Rows from block 2 of the text decoder of a small image captioner, named by matrix and row number. Rows with one number belong to one neuron. Each number is 500 + 50 x the weight over its row's rms, rounded and kept within 0 to 999. All counts start at 0. Numbers have three digits each.
Before each neuron's rows are labels from the 100 texts, of 14976, where the neuron reaches its highest value: "tokens" is the input token at the peak. Only what is clearly more common there than usual is listed. The data: regions of photos with short descriptions (Visual Genome). In brackets: how many of the 100.
# fc1: MLP up (decoder.blocks.2.mlp.fc1.weight, 512x128), inputs 0-127
# fc2: MLP down (decoder.blocks.2.mlp.fc2.weight, 128x512, transposed), outputs 0-127

tokens: "truck" (18); "elephant" (9); "horse" (7)
fc1.450:508363503482572487486537534497517509496438526454532554560500473537418565496496602514493537573533476486441501529416399545516495471490586461508487492504554474460502517482502474464480546471526536384544665485382572471528491508509498504495463486566503490500527497550480501460419467440507528514520365455610550510493461412522554615461428561508484451504575467487548504561540468504523477585615
fc2.450:552550426455447527500531431447569479541536578548557558509491467530517564523550507451503520516527598448478426542508573515494458648457472554494461524556476466530554583502507521449567505435530473535419519510451505499540546417430529450489458462430466487599466514537450522448583566507439418603435450471489389577536480550563453510570544511570519467409539469541598492452520500549470522499429

tokens: "of" (10); "," (9); "is" (8); "and" (8)
fc1.157:559512500512454520556416541505532524500538511471564493414423508592589544463495443483455468488505508450470551518505544475470494437493507443498501515546460512435420500468510585471463526553448422472595532554555508508630431424559460490478490503492475507603450500473517518468534531352468590459493446572573535556563392551359591520535475488529519483537535635531468445519520471471487540481506
fc2.157:413486482514563508450442495560510520458457582511521502627441356504549495484502463560533399446637588551443517392404461461508518516473475484439511561549506503477543475509506473454524490469520544517478577519518454487498493371460473521472499449494437521479569534432520507501488594514567534438427482498434510586398498481467472455454577487414515504569418492523499436553507538503450542429537

tokens: "is" (13); "shadows" (10); "walking" (7); "are" (7)
fc1.137:541436443450446476497415475559536535458620470520445581469419471527513503525502495524461546414519428493394442506499548480457552581515497377512508511415483487404538481560511513530484538556583535544470589555541514528527444455567446508564472525479526489494440438462486522473482466469466475483467479492537481482587560607611467509427500405561464496524560583460542427536555503446443542574410
fc2.137:422536580516578506561566598430521556556443399587436485503543476542499514480502547527533578504547462494533524528582452540495487558623498465636501470557459514496530508514489442567563449432396488481581501455492547467499547544414588504465527505508473526443593412519488532553477502486531493515530470422402461442446586434503505561552529492401530531458469480519411584475500493509492471492506

tokens: "flowers" (16)
fc1.480:500461461479461485445570436528416508539637506486391607516481537506576509502524509427502489459523447464472514499476519477425478491489460442493529551466426558512528564553461420532501490509582486580446548521529453518561422588574455510497424494485510451488507532476415508457489457443451507433522501446502454483557620509566497505477515455506383516495421653545450552538535543513477637542514
fc2.480:439462507515499529514468549470493505604446465458482525551460448562503500436580534555531489445532457446491515527555453563526378610620562462599485544600506511539453509510491444499487528520460443474557469551538543499511470532452536522547507464502440567417562452475449534622522507449443459480485452466511491392453567465592487525500613450432581583454489548460416441486534456493498437508439

tokens: "to" (28); "being" (19); "," (10); "partially" (8)
fc1.256:521500498505442377486514594503469543574511448462382554454443551532503530414438547514511513491474554477502455482498504554513459528474479362536494510517572511441483524388408469538465483428605520454494475523407589541499559454492506516605443463460409635558454445434455596516510471509489479570413411484489484526488498519544465488538514520574506515553477567528434454500533426502475473510495
fc2.256:510476437549401430503453524459510520570531553441503562513480507502533523497531544581453447537537473491539492494550495502397557500452492444591408469520471462537491542533518447552465526474510524494576530520531414502538535420433502586498576608518482428484468424652467496487400531571509511493484478473494441471467499456497484575592478488630454502406560544556464550506414413462454563436544

tokens: "is" (64); "are" (15); "slice" (8)
fc1.377:530477532432446495382515478474525473464609471546472538558518527427516475501452499480491491492501504466485490615567432463463452507544532447570591470542430579485516502471617524508445533462620542482506448565505460539508600417453543568488439469538533530459513591548531559483386440396419499541514537556465460509432541531561553474520480499503390512483463469605545455536445447462551515506469
fc2.377:428515528436504427491472548423461421517359588477566450480453449544514543491473510444500466525583464500460555493488557483558517563459557454478424549462541432503479558536452421484553439571473451512469430573475438456564511475573426484475523558489495418503520524522499513524518505527484441476375513390535478512612526472442424600465445495489600564464520606529488528462524506515444573535513

tokens: "is" (53); "and" (27); "are" (10); "," (9)
fc1.379:523502424496432466556454534477494515534523428446516428448425544533554556453503490568567576456433467531546478512475507505500567540460470430519556566579521540518414534491495532499424529461567478552487485420521539502483495432477470461494473411458454519503494437514548546475514491414544495560411452515428613520479500464504412441502454644525535521462539541549465424573493366508546551478352
fc2.379:460495509461467519512582478425502467479522452484442430516469449474602430447487547548485412438598515539381603473511569495519539569399512463483513465414537590543499428509519564599498479470529555550550466498485586559442495498429547464451486573525482421500486531461557501467515570549463512541585549496434486490483644531414494447511482481525514496483530438538448490526429469538391518577492

tokens: "of" (29); "is" (23); "filled" (12)
fc1.17:536469483510477520508475538510492542562465518529420396436520526601583520484447567520547583507492417449521486458422483533492594527468517433502492576602461556422460514502475562443586670517547603517491477486407502457496527449530492473514392505492438530568444467443460579501508504494498491466477543550434585506435446526516438509409463461532540453507576548480548463518523417529487431452523
fc2.17:419407455584450494426488475472582476496534478488521582506508528469497398595545547443493456484651482585438516532412538492492499531492421584494563543470475482508541453572480487565479495450475476512513427522477520516530591488426458429492453598517398499505529589501508505495426446541489456552626501435411415497615517492530539527543503429528493499490490410469468506500498456530478574484501

tokens: "." (18); "number" (14); "fire" (13); "letter" (9)
fc1.363:536508561509542489548456424523496468510526471539576484511509423506503517348554489457496522560552444515520454462498539471464569512454513522466553482486496513592483587424581460400544488523447529458468497510551550475502473431528468522488476482469550447558416522439589554498536620488528588487478456503495502674490473455515526545553519426543528555592542625525471421569442553535544551565492
fc2.363:545507527480550539475553414524468422525518429426481485437535431498487519447521470526466616470472560501481507511408451491536555578528511568480526585519451555502449520463506527523485495547511536546455499511513518449543469531509435524357400559571502483504590589463495323451544481528403425474522552504578538424534530460472464432479493394462502548554421494448532461498566454454516463439527

tokens: "man" (14); "walking" (11); "umpire" (9); "person" (9)
fc1.62:460535478502419519544388512575499506515451476474547516497554507575559521429492603490564572489491495471526480412560475511473552605460432508517411556449485488492428497561500456466452596534523477477482483572511443447494415549515529512494510629511479465559504531503547588579563465498469445482498480613496503564416456533517524559466404506580527467468554427475613439487527389472580487531517
fc2.62:553492501543563496538549441466526534572475493512426522455435547414492476569525450553350481511523544516520528504392510407446417420511453539534557567562485384432572485488472541507460476534549562451620547500451554537502570498522483380469424387585458559434573466444494490495450541513512551504490596436478498444506529479474483453556533452495568511520509519482501495546526519462521523528582

tokens: "is" (66); "are" (11); "standing" (8); "with" (7)
fc1.230:664445475534535479543525524442469597662545454506516522451503531496466471469574475435482567492460465517512408542437490516472524562512457455547535394446507437527502590530507522472412539552524453562588559510538445508526516440566483455570543354493547481470536518340569510456480510503564455440427506495487547505526462487482515460557522457501504493502491486482464466532432532430487554510499
fc2.230:496525604490546568420393544479478460504590454516419513456450401461462469462597523475599548497581511502405581470532515510453477515437518474546556545447570410546547496517518523492524562496437481536555451535459591457453392485407485453452423528468502487433505456482486483465561522515446464489431506545501539587492518523452521418460501545514465508431561473471576454531398570496484602489522

tokens: "with" (42); "in" (35)
fc1.55:495491432599508462577470480536447504473526542432504481455458555464441464461516445554502497490462479418522458512494571615427518537404462483478538472481469394568528541574570506485476531506516467510578563466489570399526524554528495520620515441530558530561547536530602463443479616504423620500577501570541498508517473537567511470525585514562468495563459550424417502563441543488502566502493
fc2.55:479451526496463543451548466488469518551497513604500480481527662489522565554512494477493474602338474514544519553564537509537478472543504499536528534326544445504389457375470542460446454468475524544405457491517493547529421465495580536502507481470519451560467501445534546483561511529537453516471543518479555427475446479478518553520448462434381559439530486543486449469467463428445517520514

tokens: "." (82); "calm" (7)
fc1.380:469429495527492504386402606462495472493538500486513544478491577504513524491489558483446540457424508503577463454410429407549515441540422474536603448549502536438505547474431560461516598486514519511416530542466471559544566508580453570528533500540469467619458543395574486566539454525529567438458482553477475553523490444376453473509481469570468496523521512573575499447518478447564563489520
fc2.380:521585466434551580467422566510518455547452524518432558539488511444475565495545508438461476440621577551448539556544543555490553529484465502439485459419511517455528557473516529575485525481563546548461508581533539497515443516462448486530448417414524559541524527538461573644481543450508465534514538541428518573491472425466412576376564473508495454606580533534546521464559548499547514525504

tokens: "of" (36); "and" (12); "ski" (11)
fc1.314:483489472533469517463503439481458510509500428448514472519554501544515569393524600535581378555502490410506506445445461527465550528446505506461493592514405525467533499471510424473524490537517502515499535452512508471537503564557542483506462493543489493529446436487488453594566585395445543494528549513493506554399451514407469546467348453641534413506517529623504561502561427468528541544495
fc2.314:537585530483467475594514503498575516503425481555534553419462561427483529517477505509492516550454448505532433498526432466509496541482564508535548468504462432512445496485472492522527517610567542458543525545524537411475551525462507510527499371515532547397503453521417573513516547411478514650433490601464434526402489539438499603527442492606544496529569520489596595507512456489574467518541

tokens: "in" (32); "that" (20); "getting" (9); "it" (8)
fc1.132:461460544515486455519447576534424594486527394430464554471546537438550504500429475545553529552506502514532459525459479375509492563487553432536485490563554504562496526565549541447627479419474533482522614466472447531457530464581553515592544473570417487542506549474517505593523448534511519461456488524457439547533531513411445522505594544531541432563485560423493444529480455501580433474594
fc2.132:528540374399476480406509480523533549487562477532494470531533484498495455538497428515559484515564474392468570488549528594541462578421476525435516472541530500488512373471419514499487454545583533563482470376557493486514460532588425505478565491480440547578490513500505527496551540392401562511586558557521527452387593480491494478492456476523495409534421478553526451513454486538541512465497

tokens: "in" (22); "grassy" (9)
fc1.365:501492385489513510466524466466475549562492522495506501461460496556537533496464493492536468516540533411483470537404580436529479468420522435447458579443393495523512494441592442486484440465544550475507558433464495425541489447588467523483563574604475556555472541553493566536554559454546628510618501406500486506542549446418432592482440487461532524464550479537508543539503488560564551525390
fc2.365:537487476427485474457540590522443493375502531554413551443402448431544461547503469566497347477463407449482411501471496599480462498518493531471536417433472563632513526548507508430450444415486556441478490499493488532484459533510556571473545534454535541559488528580497525427497520450483531491517481564483445520487539566461484493464556430541447488473479430561501551609455483533561568465457

tokens: "to" (24); "for" (12); "people" (10); "worn" (9)
fc1.325:448447498461455433492554480568476508603578437434447535493442442550525423553443587509541591497500481408460410481497580480485486581589571352452486538433560554409436549507468466520458536504506528492500552551442491547507501469527446490557441531485455522545484412460458487455479539557591462515522415501539507547397523458554490529418439460527433506488551549502507517580498473472465435515443
fc2.325:429469478597507460506542537569497534524455485468458454502524536529441536402446572496440445472495490562466553519526394548468488532486447530527437565569496438537600564569516489578637409507474523449525551495509414403528605529418464544499478501595509542497467429578530472533548446478546524489538564534494504465475470516545469558566618499499548517421528500543496543513500512406609478494543

tokens: "." (49); "is" (12)
fc1.444:412528513484522413436474559507498484473563402451456488457540569513538569376419453591539484490458508487538391481429514498418524503493506484498515496521562536436495567545476534449543505452496495430394591442529536452469520569456441506535488511535537502619516435474510450610419522485619550409499551475497531500509493546491535527595511573467388542511460471557512532532490502488593485462450
fc2.444:545523578483517520507557460544489565471435520539507584480471494481464507474526529463466500476414412503530528534537524472443464469483463583489484536462450537597541457481509499485370512554490511503537517510465518528507527437477603453407503452499499541437425514411621564468588489491341495630456507546574462538440444455479583406582481438487426493433517475442456453429462517529550515491534

tokens: "to" (30); "teddy" (25)
fc1.250:480466548509472521547532493443447576463537496436416483535462514477475420485492588579559557530463496411534503444395421528489536549524561447449464550484484538457461413472497520495479479521462552449510580569499471453451438514559585520488451453540398573459452506516568443507526535604391526492469499594504445504311495473498495442548489564480458473500563503494432479550417505563495463492564
fc2.250:484538439494445399429553531492442498498485464545635485541558400479529568515500554498538535585588478555419466532556481482562532548516484560402557466498518442552533537494484626450460557584507496557481433572531431506534533576506537559453472575456573487550454406474463528525420393493554487546546482423515494473602498511485518540498445502486469560520483553445465562426536511493567559502488

tokens: "with" (18); "a" (13); "in" (9)
fc1.343:424472557554541468465566581484401549528514436570494470470547542510553484441416465540477548585457450420531436518450496486467537511399558487421535524444420527497529463496463543490529492437525524556483469468479548437515508580531540491540468519535469449556465499494532404500476604610541412497573545492521457550457480585578498667509526588455514529556472443456441446473542470535538484436550
fc2.343:508479443459528494428473518516618532443426604456446558505565398556512497508452496470462453539624515530472530491544497516549535520550515533538449440467529488512539519447475505489434395559539464487505501481507495603443490448529492430522548515460553646436539506426496607430607484391451475533475426542494440509504490541432570467476544472499507384468512552520461481523464508536417514568436

tokens: "." (92)
fc1.269:423463541476489452465382583543418488516464417504494469555441507570570518458552523570465529472473453553536524480423520480458523524517497496456558503486496571444496508436510547453530498476462491502464463609499613425531581487468504576482550567543478530506482590538516645591464466502536463418440476570447450485521477516563508481490505459449455522537494580532656454537445478501624533502447
fc2.269:439532496422464443490455492418549582550470490478479491504497492560591541459523458409499497420487569382451533581473454470519556512463428449550473616474573483427478502421576569517581590419548433518483491512444558483485431413485477484540527568516507492534483454453530415450554390573560453493494506465554518550544486481529502448547477464496489583462589458554448472419456442531533455490544

tokens: "to" (39); "by" (15); "train" (7)
fc1.490:480488527554496512498526569445416522539439380452538506524478512574542509450558560482519514602517477461504436538427517505504488561490567376498441469519487511560483494425597548436532601575556511473494555527405481442448498471572489493531470512458484507454447585481556511529524579537478434597443460399527622495477458443517499575499529492578592483527476511536542484490593442476593526569524
fc2.490:486495529598554433537516606468487499460453549477473510427434439454484486488518512553496505573568544453659502483520503438484481483550477403573519439569530487514514558482512436539486511451505482515392503491484513580449447516460535489524506502679541483402504437459544527540484454483420478572555593535535423487528393497512511468501451534551354463494525502548435526439524536468499532480483

tokens: "man" (35); "is" (31); "woman" (18); "person" (7)
fc1.85:440503477443401476526492429509506576498591388445406450550444529528539489465527584571536558500530558524525515527471437526486536542509466412574447589529415604407457473541582492461429498472518481545478533607503558478507519522507535575456449478567535575563430568550550506574468565585437484439519482574457524485416438476432458477510473546498517491422565547498494471512473471469510479516423
fc2.85:496539482428506505488430506436531452552439450461520431534516371473513501518505498436471520514557567506378536463406440472417532694465524531462509559404521471514475453479590610446457444483495500569435496544449466452449511549499529483467526616522537481554484563498555486443464543503470412487510530479570490426448526445486464544610501472493405568511500424520461498502483506491496499452482

tokens: "white" (83)
fc1.342:566493594524537489509493486471548553578491399441519460486495581528522552386437514478515593537458458589515409509495527471479523497551519490519547519522497543465498521503528644473522500542553531482430491515519580519481539503504503566562371365525505646477478516480429473520420541524445453480409538446443605570446480529529439515466599492521520464591518489472473570547453464502472481490506
fc2.342:510495416606584466466558529483512565394466507527423396531476360547435533454418523533537484457541449530526606450451570465488479443531472500486445573638447553415526484503561493519527434499472480529492438453471527415534576468516529577534551498533450514512541528581472433518544489407487543543492523482504501554515563393497493484542496384611509500485433518485484478500464494536484526477475

tokens: "in" (59); "street" (7)
fc1.403:500472507470508458508470483543506449509525501503474522501606581555503536403393534478494482503447454566540483514336400521435452544537509507534417444516417458470542416512535510450518484574507504538552562455450525515471507576585488474453475436485458467609560600409492587566465510572487607543488534511532517486483500477473491597546523501551466457511459525475399565572491496543529418561558
fc2.403:523384492537563444489557541525493562531451492570518467550464538517541553494533537450528470577451496460487505520570462425592559412499496551489597473471609515579498465543495502451554467543462452471500506489466548494419513497460394509533521390381548460555492502513521702595518506511488475498489513541511508507512512484395528408492503469469440514494497521479589556508577414519467493453439

tokens: "are" (54); "is" (9)
fc1.236:407449517494512535494557543587512396421548496393474536419485545545529542417431486465433606489505497432476448530479510394358562472566610441526500507451418561458514580501468529495510493588502453527544506529515483481483545527579409549530492503533522443496496435532437526529395467542515417459486504494588559444481490544541492500469464567515481601519567554494499439529512498486448564513491
fc2.236:544567531543510510538549401531515495481477393509430433478474597587403428428463572537546444461652505544512470475566535532494501531505392437501515512447551587542446477491451481567496460538552483480491502441596512421444531430442457531423460514448410553541539425573527535478552455427443503541583484507526533467452489499446537573535508464488483472492447422512483542470526473494571416505511

tokens: "white" (25)
fc1.462:501498586499473474432448440439561625475540491542542452555463490479532488407478444478438491533486525548499496501535449415425525463535556495533411444579463484520490478497610510455467479480493475525548531578480559474619509473520526490503517465521511592566422556541627468479440586516483511570373531528537475487490479590556498557597485595478493561557548500486451510478493530618460438528552
fc2.462:492489472551530525460564455546501558559473545488491387605562433486544517490471494450475492456656436516500453433494545549466555528447516454567520545553555568541547535602465446483462443553537456453430531417508656501501485517542502366518439499505505425557511508435487500491454506515471435517493499475550508544526434475482537448520578432506488521499571511525629517457410531527458536438442

tokens: "bird" (39); "bananas" (25); "birds" (8)
fc1.146:543519456461480481496441493449529512557550523502501460531548475455603438419519482531587508429586473532448447586581561454501539498485511457523538486476536492411532562467515505490436584429579499464480574482460527407497553518551497517491476552576586462684429560467546425474392545524544543495506381484545454453527522570501478566600516610533439476521518494510523469517495530495495524479453
fc2.146:460458510494474532485526509449519442518429631454437474445415538451496432481516615515559590484519479610570474574532571450516468432426492496496543522373516533454497528448530466424566509508531500440451650459460436604602467467524490579539443501485501514473482443510514446438439571549476554532472466411473494481435485523423537569554458509449527540443500563476483559505492515522508488505550

tokens: "are" (17); "giraffes" (12); "is" (8); "man's" (7)
fc1.293:513453494498398464414510482449521392513485404515525538558607482536462599470461484542448508535513477472435419548559465494380506533445646487492490542522561536495514563422547460518446485469614498489484523570513532488506609556472520533559443537510507511540482427563486505487472487468495457474507556471619520518518488424523479628514469548543478549509558597504483562572610543464507514499523
fc2.293:569465525584408440413582503504347578480486433533532432562463582587521513540551452477486503505456531424494500474465587490517559537411480421580477528468631597541458573528416551509494518615493460511545471567506443515497479535522560486505456524516469529527571450516424516495487398493495513483482609523512409468472434465472493452452502542465485506545519492424511475501528488523537437450526

tokens: "tree" (31); "toilet" (31); "lamp" (15); "donut" (8)
fc1.186:537368576488529558437534426409536465534457536488473402511526539533460469415499490531522459594557552501437396511566486511438510449501443520518492482522583481502474554461493480387507526570565589518570426483481481431498558506545439496494479460537493459503434423399462452463418549546478508371480453478464572560544534477502533484529494650473395498488480517492527567510493512501503529544548
fc2.186:539510450530470505527549538534522495509432484510557485537581471479568394458548404549489460553470535586473538465531341494485507568471534501424533480464531459578511473433554481466546497481506494542487442425491435506582491563481504523489549495527586550548495478346534556540416614476486511481468487497551493499614450517460564480413461489470356547556539459536493462521463553549514428514439

tokens: "dirt" (27); "skate" (9); "concrete" (9); "surf" (8)
fc1.88:420506552540482521585409481498505468463486507571536565584490413487445429491501481518513569492576394478458523463451461529501593550452509490479563550486527564468493501492609563446409614564492448489419506528498556513555479491502533485486499527461465494416345539554539456546531558433460497507489507530496475553478570534566378463499391477559500458508546485448531525564581473552484536585463
fc2.88:435521528463515515478521504438497512514492532455517469569514572442450453539448406544502454589462507511406478514503410548503543491537577581405509518504483657442565521493514643480454490535498549508427460561518531477536539506581497494443525560566500544548449469445481553480506483498383458449480543551519527550471530602470622457511467398563487582490494499506522531524528551598501549578460

tokens: "." (72); "and" (27)
fc1.288:484403475483528476418504631481491539594451496539690414503403521463524551494581473518415545509500471498491499474468543534493522468548495518518472463564510556479408530488448628505535476453527579537503455479548517463604534435473432510508596479510525485488507489414499467535530513500567559439504487481443500560485556492526515495497395529510476521596468548513579502492458393531555562577472
fc2.288:484601480511496549534465532501506525501529414450576501599527451462523492445478510494533475495557480436428583543477470531502560488519510516463439505452548461411515439467567583564547465575616507557458411606483606609529476454459530564534407431532472525509509484505623493472512496515472509483534455535544546567544563491434528424606472553422462528497536513572518463476517442473622515500483

tokens: "in" (55); "is" (21); "clear" (10); "of" (7)
fc1.208:513457568525513571563483493504477594487526561486493560514489596482515460506450476511505405501433513480538542523398495479506470461559492472552437535515404527530520539450478525515533526446502533485548597401377445484491463547645534477539542520585412539561453518400576513550561536485505624504497508538468568581486488541499401545539447545551531493470603446525411511523421488496546482521540
fc2.208:518548535476506379416525646478482529403418533494521534557491478450507500509506474503498500460538527423481468463520473592600552454441453512552539520440466537605539519459526464464473486569518462501432521499483485396455502557490500665499476487477515516505516538593430540466493369461437445513539410553460482559473544525527464484489530402478513512413511534555562465563544514522529495392489

tokens: "hanging" (33); "and" (15); "growing" (10); "painted" (8)
fc1.414:471487532521432538454567532474547478568562513499532475582534567526540626446497500460575449540444442540526441566507586524499603466569497465532496451488457544509472524483480532395499491443502538497519501576529497552468482541572466551480507441428461440572465548532469562534538553395582549458462579605507538567519520449553472571398447489567505499525425440597408503535508442551571524454461
fc2.414:493516456541520531486490488565518475505469548501473530390465415493413490509545651410405348519473515447460568400508443519487605471438501504542587495453554485457462464480463466543400393464540486486494576524413443432545529466431464465498519491528542495498554464504501480395457503529459469459477397557452508536548468526500487474464492502453440503487544462494584483577492567572457519432504

tokens: "of" (9)
fc1.196:529390589518535510542482593509497472558504553438462600361423478578567488497433577573508587427522442455473507446504465507465455462525476484379487517474499481434465521519382511499511510601452479545536603510523554466534537469470547509548531491497477479633442470514451455457501523514497520534418425532541522515545391424491451537458481547511521461525560463508521473489552534478440420544556
fc2.196:375548471492622503448432516466559570419473483491550511563442441509518463531541514525431529464463616635464416489524469510457554488530508537493532509471470573533505461566494494585502489461521506462430546441474428562512557379455500477438477509454441409563510502484547516454496490561586479423487502600476424469512477480578459460515462477529471535427506450588598519538472453547478587491527

tokens: "are" (36); "is" (34); "green" (8)
fc1.114:518472502511364553571439440529492589578484478537497534602559474576516537518500497539494471473553477511439459501445538471362550508600517472539461501453445412504458567481491508512504441591522393469595534511516415510524594504558493460424564490451480501533388505454497579534504538487443488509443484450497553479511540577454496584504487388506577508533428539534495559521494495560479561578461
fc2.114:538489504550514520479651480503529430445516465467466526485532521359413534511563474561436510485469502521484534525513501463531516439574392484493502448461468517408623494402419490585500521517519505462477533589529495547501496570434532503465460433519504481435520409472518595535434409428442556509529537508459512488530546536565554443431443515481436556530521457560393389501492517540485517574522

tokens: "are" (29); "is" (20); "hands" (7)
fc1.373:528408475473401522522485439534441422567509457483436474525479577571521557540442524534501542555479466500513473492489404470471470544597405453516505471470480491548504414554520448519446512494535453515537508538500472420533507471478534523505395416502536553439510577536470589510443355512383484549475495499589547485488546501469561504443507439510542488553547627563417455540469495505509582508375
fc2.373:359477508390481502529530578579497455475485480446493565531469442517467462552523571511591537453576474454423593540484402453527512581568466458506564451573538495488422449486496516489456550487508541510477449585492425494501424455532547498490571566457476573459486504525439524513534488453417480560452448534452461481570511500545464463539396445518610515461656537532500479456474448485559498469469

tokens: "man" (13); "playing" (11)
fc1.369:617526490574514517487480523397439563505487388526507491513423503539521482437505550531579547559512556489502431481523549468475479477485396417456499539520500478539441482550615535428491503359496463397472504546491564401503472505528512443500484417534521559573482487533559451567484503529437579488488434478484583568373475552559570437472480521437489441582472499499441436536493478509523450464470
fc2.369:396491448564504437424527561471463536398513451555517562446430507469484449534536503452570493535541487510512476468492484470531579566506430595489523511388470504451474429616592492519508507520531536473538422435509514474564511561479528545469532422472487462497567463507543547489485452499480498535508390573537444569446523568579599463429379485477425492473493473557471422471529415433486459410469

tokens: "bird" (24); "american" (10); "hot" (9); "plane" (7)
fc1.83:477472477463510462579448476500470505491507443485569402458563435529573529387423554478549513493570457548460417526479554411482595432489574529405512478467547488417533479422473476459521504516486584401427499486533544487476496511507451492505444551485543476613469432441525422516418571527526593459446522451526492501530415560496476570547548598575512535576517482581551531532519520451517483407497
fc2.83:455501499437504423524472541475458501574495538508501571482551504424541435521520528528532583422447546541541524527563506495497480466509432546404426533459469505485535479548454492505487477458502476484567564467510523473565463552475528523524465600491437522420481603529381489537526440511371582465452422526575366539433505475510423499469462493542442475472459539501441406411516578469559368497556

tokens: "bright" (24); "light" (22)
fc1.33:508463460526489522447520463515537437437510526487538400587537547456618601480505489488569478587485505549509467559475478467419609446548464497548417412592456526491479552446433491418516512524514510471464470616499498608476509458453493509533448573473493475532462546439515530549457465489517472361499559505548587535448579434500446512501564488492449472514574511505511490577451515587616545516454
fc2.33:474512540532532452451554546570517538411469458562498556579459436508466495496443591491388508544438537470525526422472508532464525429477488466590531515496536481418435593434409423482498332441347490465460578487526466522496558516530484472480509423515508463503460477452495479450521602566476486509516471499436481543544428519509409521487490480457541494557423477486568492483505521527489616424543

tokens: "." (85)
fc1.493:405405506451505467450440571505488481487504466420481621477484550553555561450473473491458513546529438557505487495428488481505499547521491488542474487526529605572520514518532565393581518510491539445441562443470441510518458541498469636590560431655504532462489585458463497608513546551523521485465457544464476553575547458452408450529504484549477456486563524448566467487534470505599541547502
fc2.493:571585444445465543411508427514491485443481530487512555464545557513534509579563436432443439412465526565495542496534510622505467500537511541449555496520512502508518420495549507470511473600508515535450563449469492486466425456502524515352477499506586490533476634534480456503522488426392540574543532547514492443467508471521456491458524411531420470459509430554575450484529670513483476511494

tokens: "is" (78); "are" (15)
fc1.413:487500536453436488469403461527527511544550433521492445511543560660535577410477439556618510474441450559556513498451452541414541524507491492465490560547526474476409496439538528468422535542552425554530497487528474492510487527456540497455484459514412469580472512524501511470485566533564443543418470489484528525489485436448459568557464494447506570521648627437451462515534424592498444515492
fc2.413:492533508470499455541497533477428456508456461422515549613515458493546501521496454533557493422517439513474520540492518436492442544367516411531564509457569473594490486414546632473537517444560536491551514403430435544440493426554434516424400478495500440580483527547553500467472572475530505582573564547506525498436535459490508476582508495564463470583528461510394518542529497500393548547536

tokens: "of" (20); "full" (17); "old" (7)
fc1.90:472513559560482556442471471582502586511598560505472480456485535465594559486479553440493502571521517435460488485473464369474489475539434481443454548573551569519412531491490505457550548487497592473535642462428427430519430464597515504489452488509483510468453475412472516508446483513502451504463447511529631530459558609514453512437482528452507527529568456486457440475445400558539459464571
fc2.90:515493535421527445475497488540568520584453564524497471508443535474472552469563424544480500582522516549433492515498546487527441466548561565460544411524564484524581618472457419500561461487487434493554522525502568536525506576537501612483531605507573514508442504436522481506382566516568476510534452491613426473451531390504468485503554467494504504399484610473545544456568381510555501490506

tokens: "are" (27); "that" (16); "few" (9); "with" (8)
fc1.118:447440533596511480549444529508531463578487450420485602559493550522585518556504498424537552501478407539493468461472557439440469528504590540495568501451566477556537551524561582482538532492494500470517578506452477504511480499519573462597537483606539485533475596437430449498483446488524481506496412472563527550491511491474467507400508484534520454556639530457437540663450535463514507547416
fc2.118:521496610489544511544497574443506500495527488473494500485485565555488522523577418541561536528450398537549548362450421485507473507442469537538456479491532395561575475502503508559562539462427520478519534540464507501477506500521560479519514583562418581465560523577480505441577608447551390428510506561535496465429382530502535492457398537402493435567531487490555462516490504411538489484448

tokens: "are" (55); "has" (12); "with" (7)
fc1.396:515439479567396527529471529586477548558590505504543472496482519472488536485488513522525501479465469437483484528437504416426549512535504499486527555431485407530489577557507408532450535466474529487478478478576564484590434506481479404479564526442490492539476445498480570463439509524419448535410501457558518511432525572547466548396500404579447576549524637598416539506423475535521560513400
fc2.396:469519432527544527488557536479509533591497490391386524486483525509566517487510480482419461364578536527405545436567494496592534495511564505444470439511514520452507545503522527506534534517547574586512504575449602546455446653458510554495521417447520509475429480425491558535488509548462494529536534451405493516562520541506415410513460516454542493599529467588405451474467480499462481508537

tokens: "is" (26); "surfer" (20); "waves" (13)
fc1.166:529444547455497482546416493446353452489524495456476535506459487565540408487358550580503574423490496381465513553455481465483524555432558435442536601438418457460462474546482562517468528496490422489508486515432492518573472504563525513565558553497456481589470474473560455535541456522514535407512429587471470491546558440437496514560403516526464495447535478379491488450519511482490501539546
fc2.166:486519500533463548423469567541498542477542538500626467471521564507556459479517489486435469490426554525510462466492468496409496506585504533480540495527538533498484536491457581423536535581486533471411428440485501494437507500494490482479422597478514449521491540497549464440516437416536451420526402533651489534533518434510456529579437558480594514440488534569636416563537449581569515439442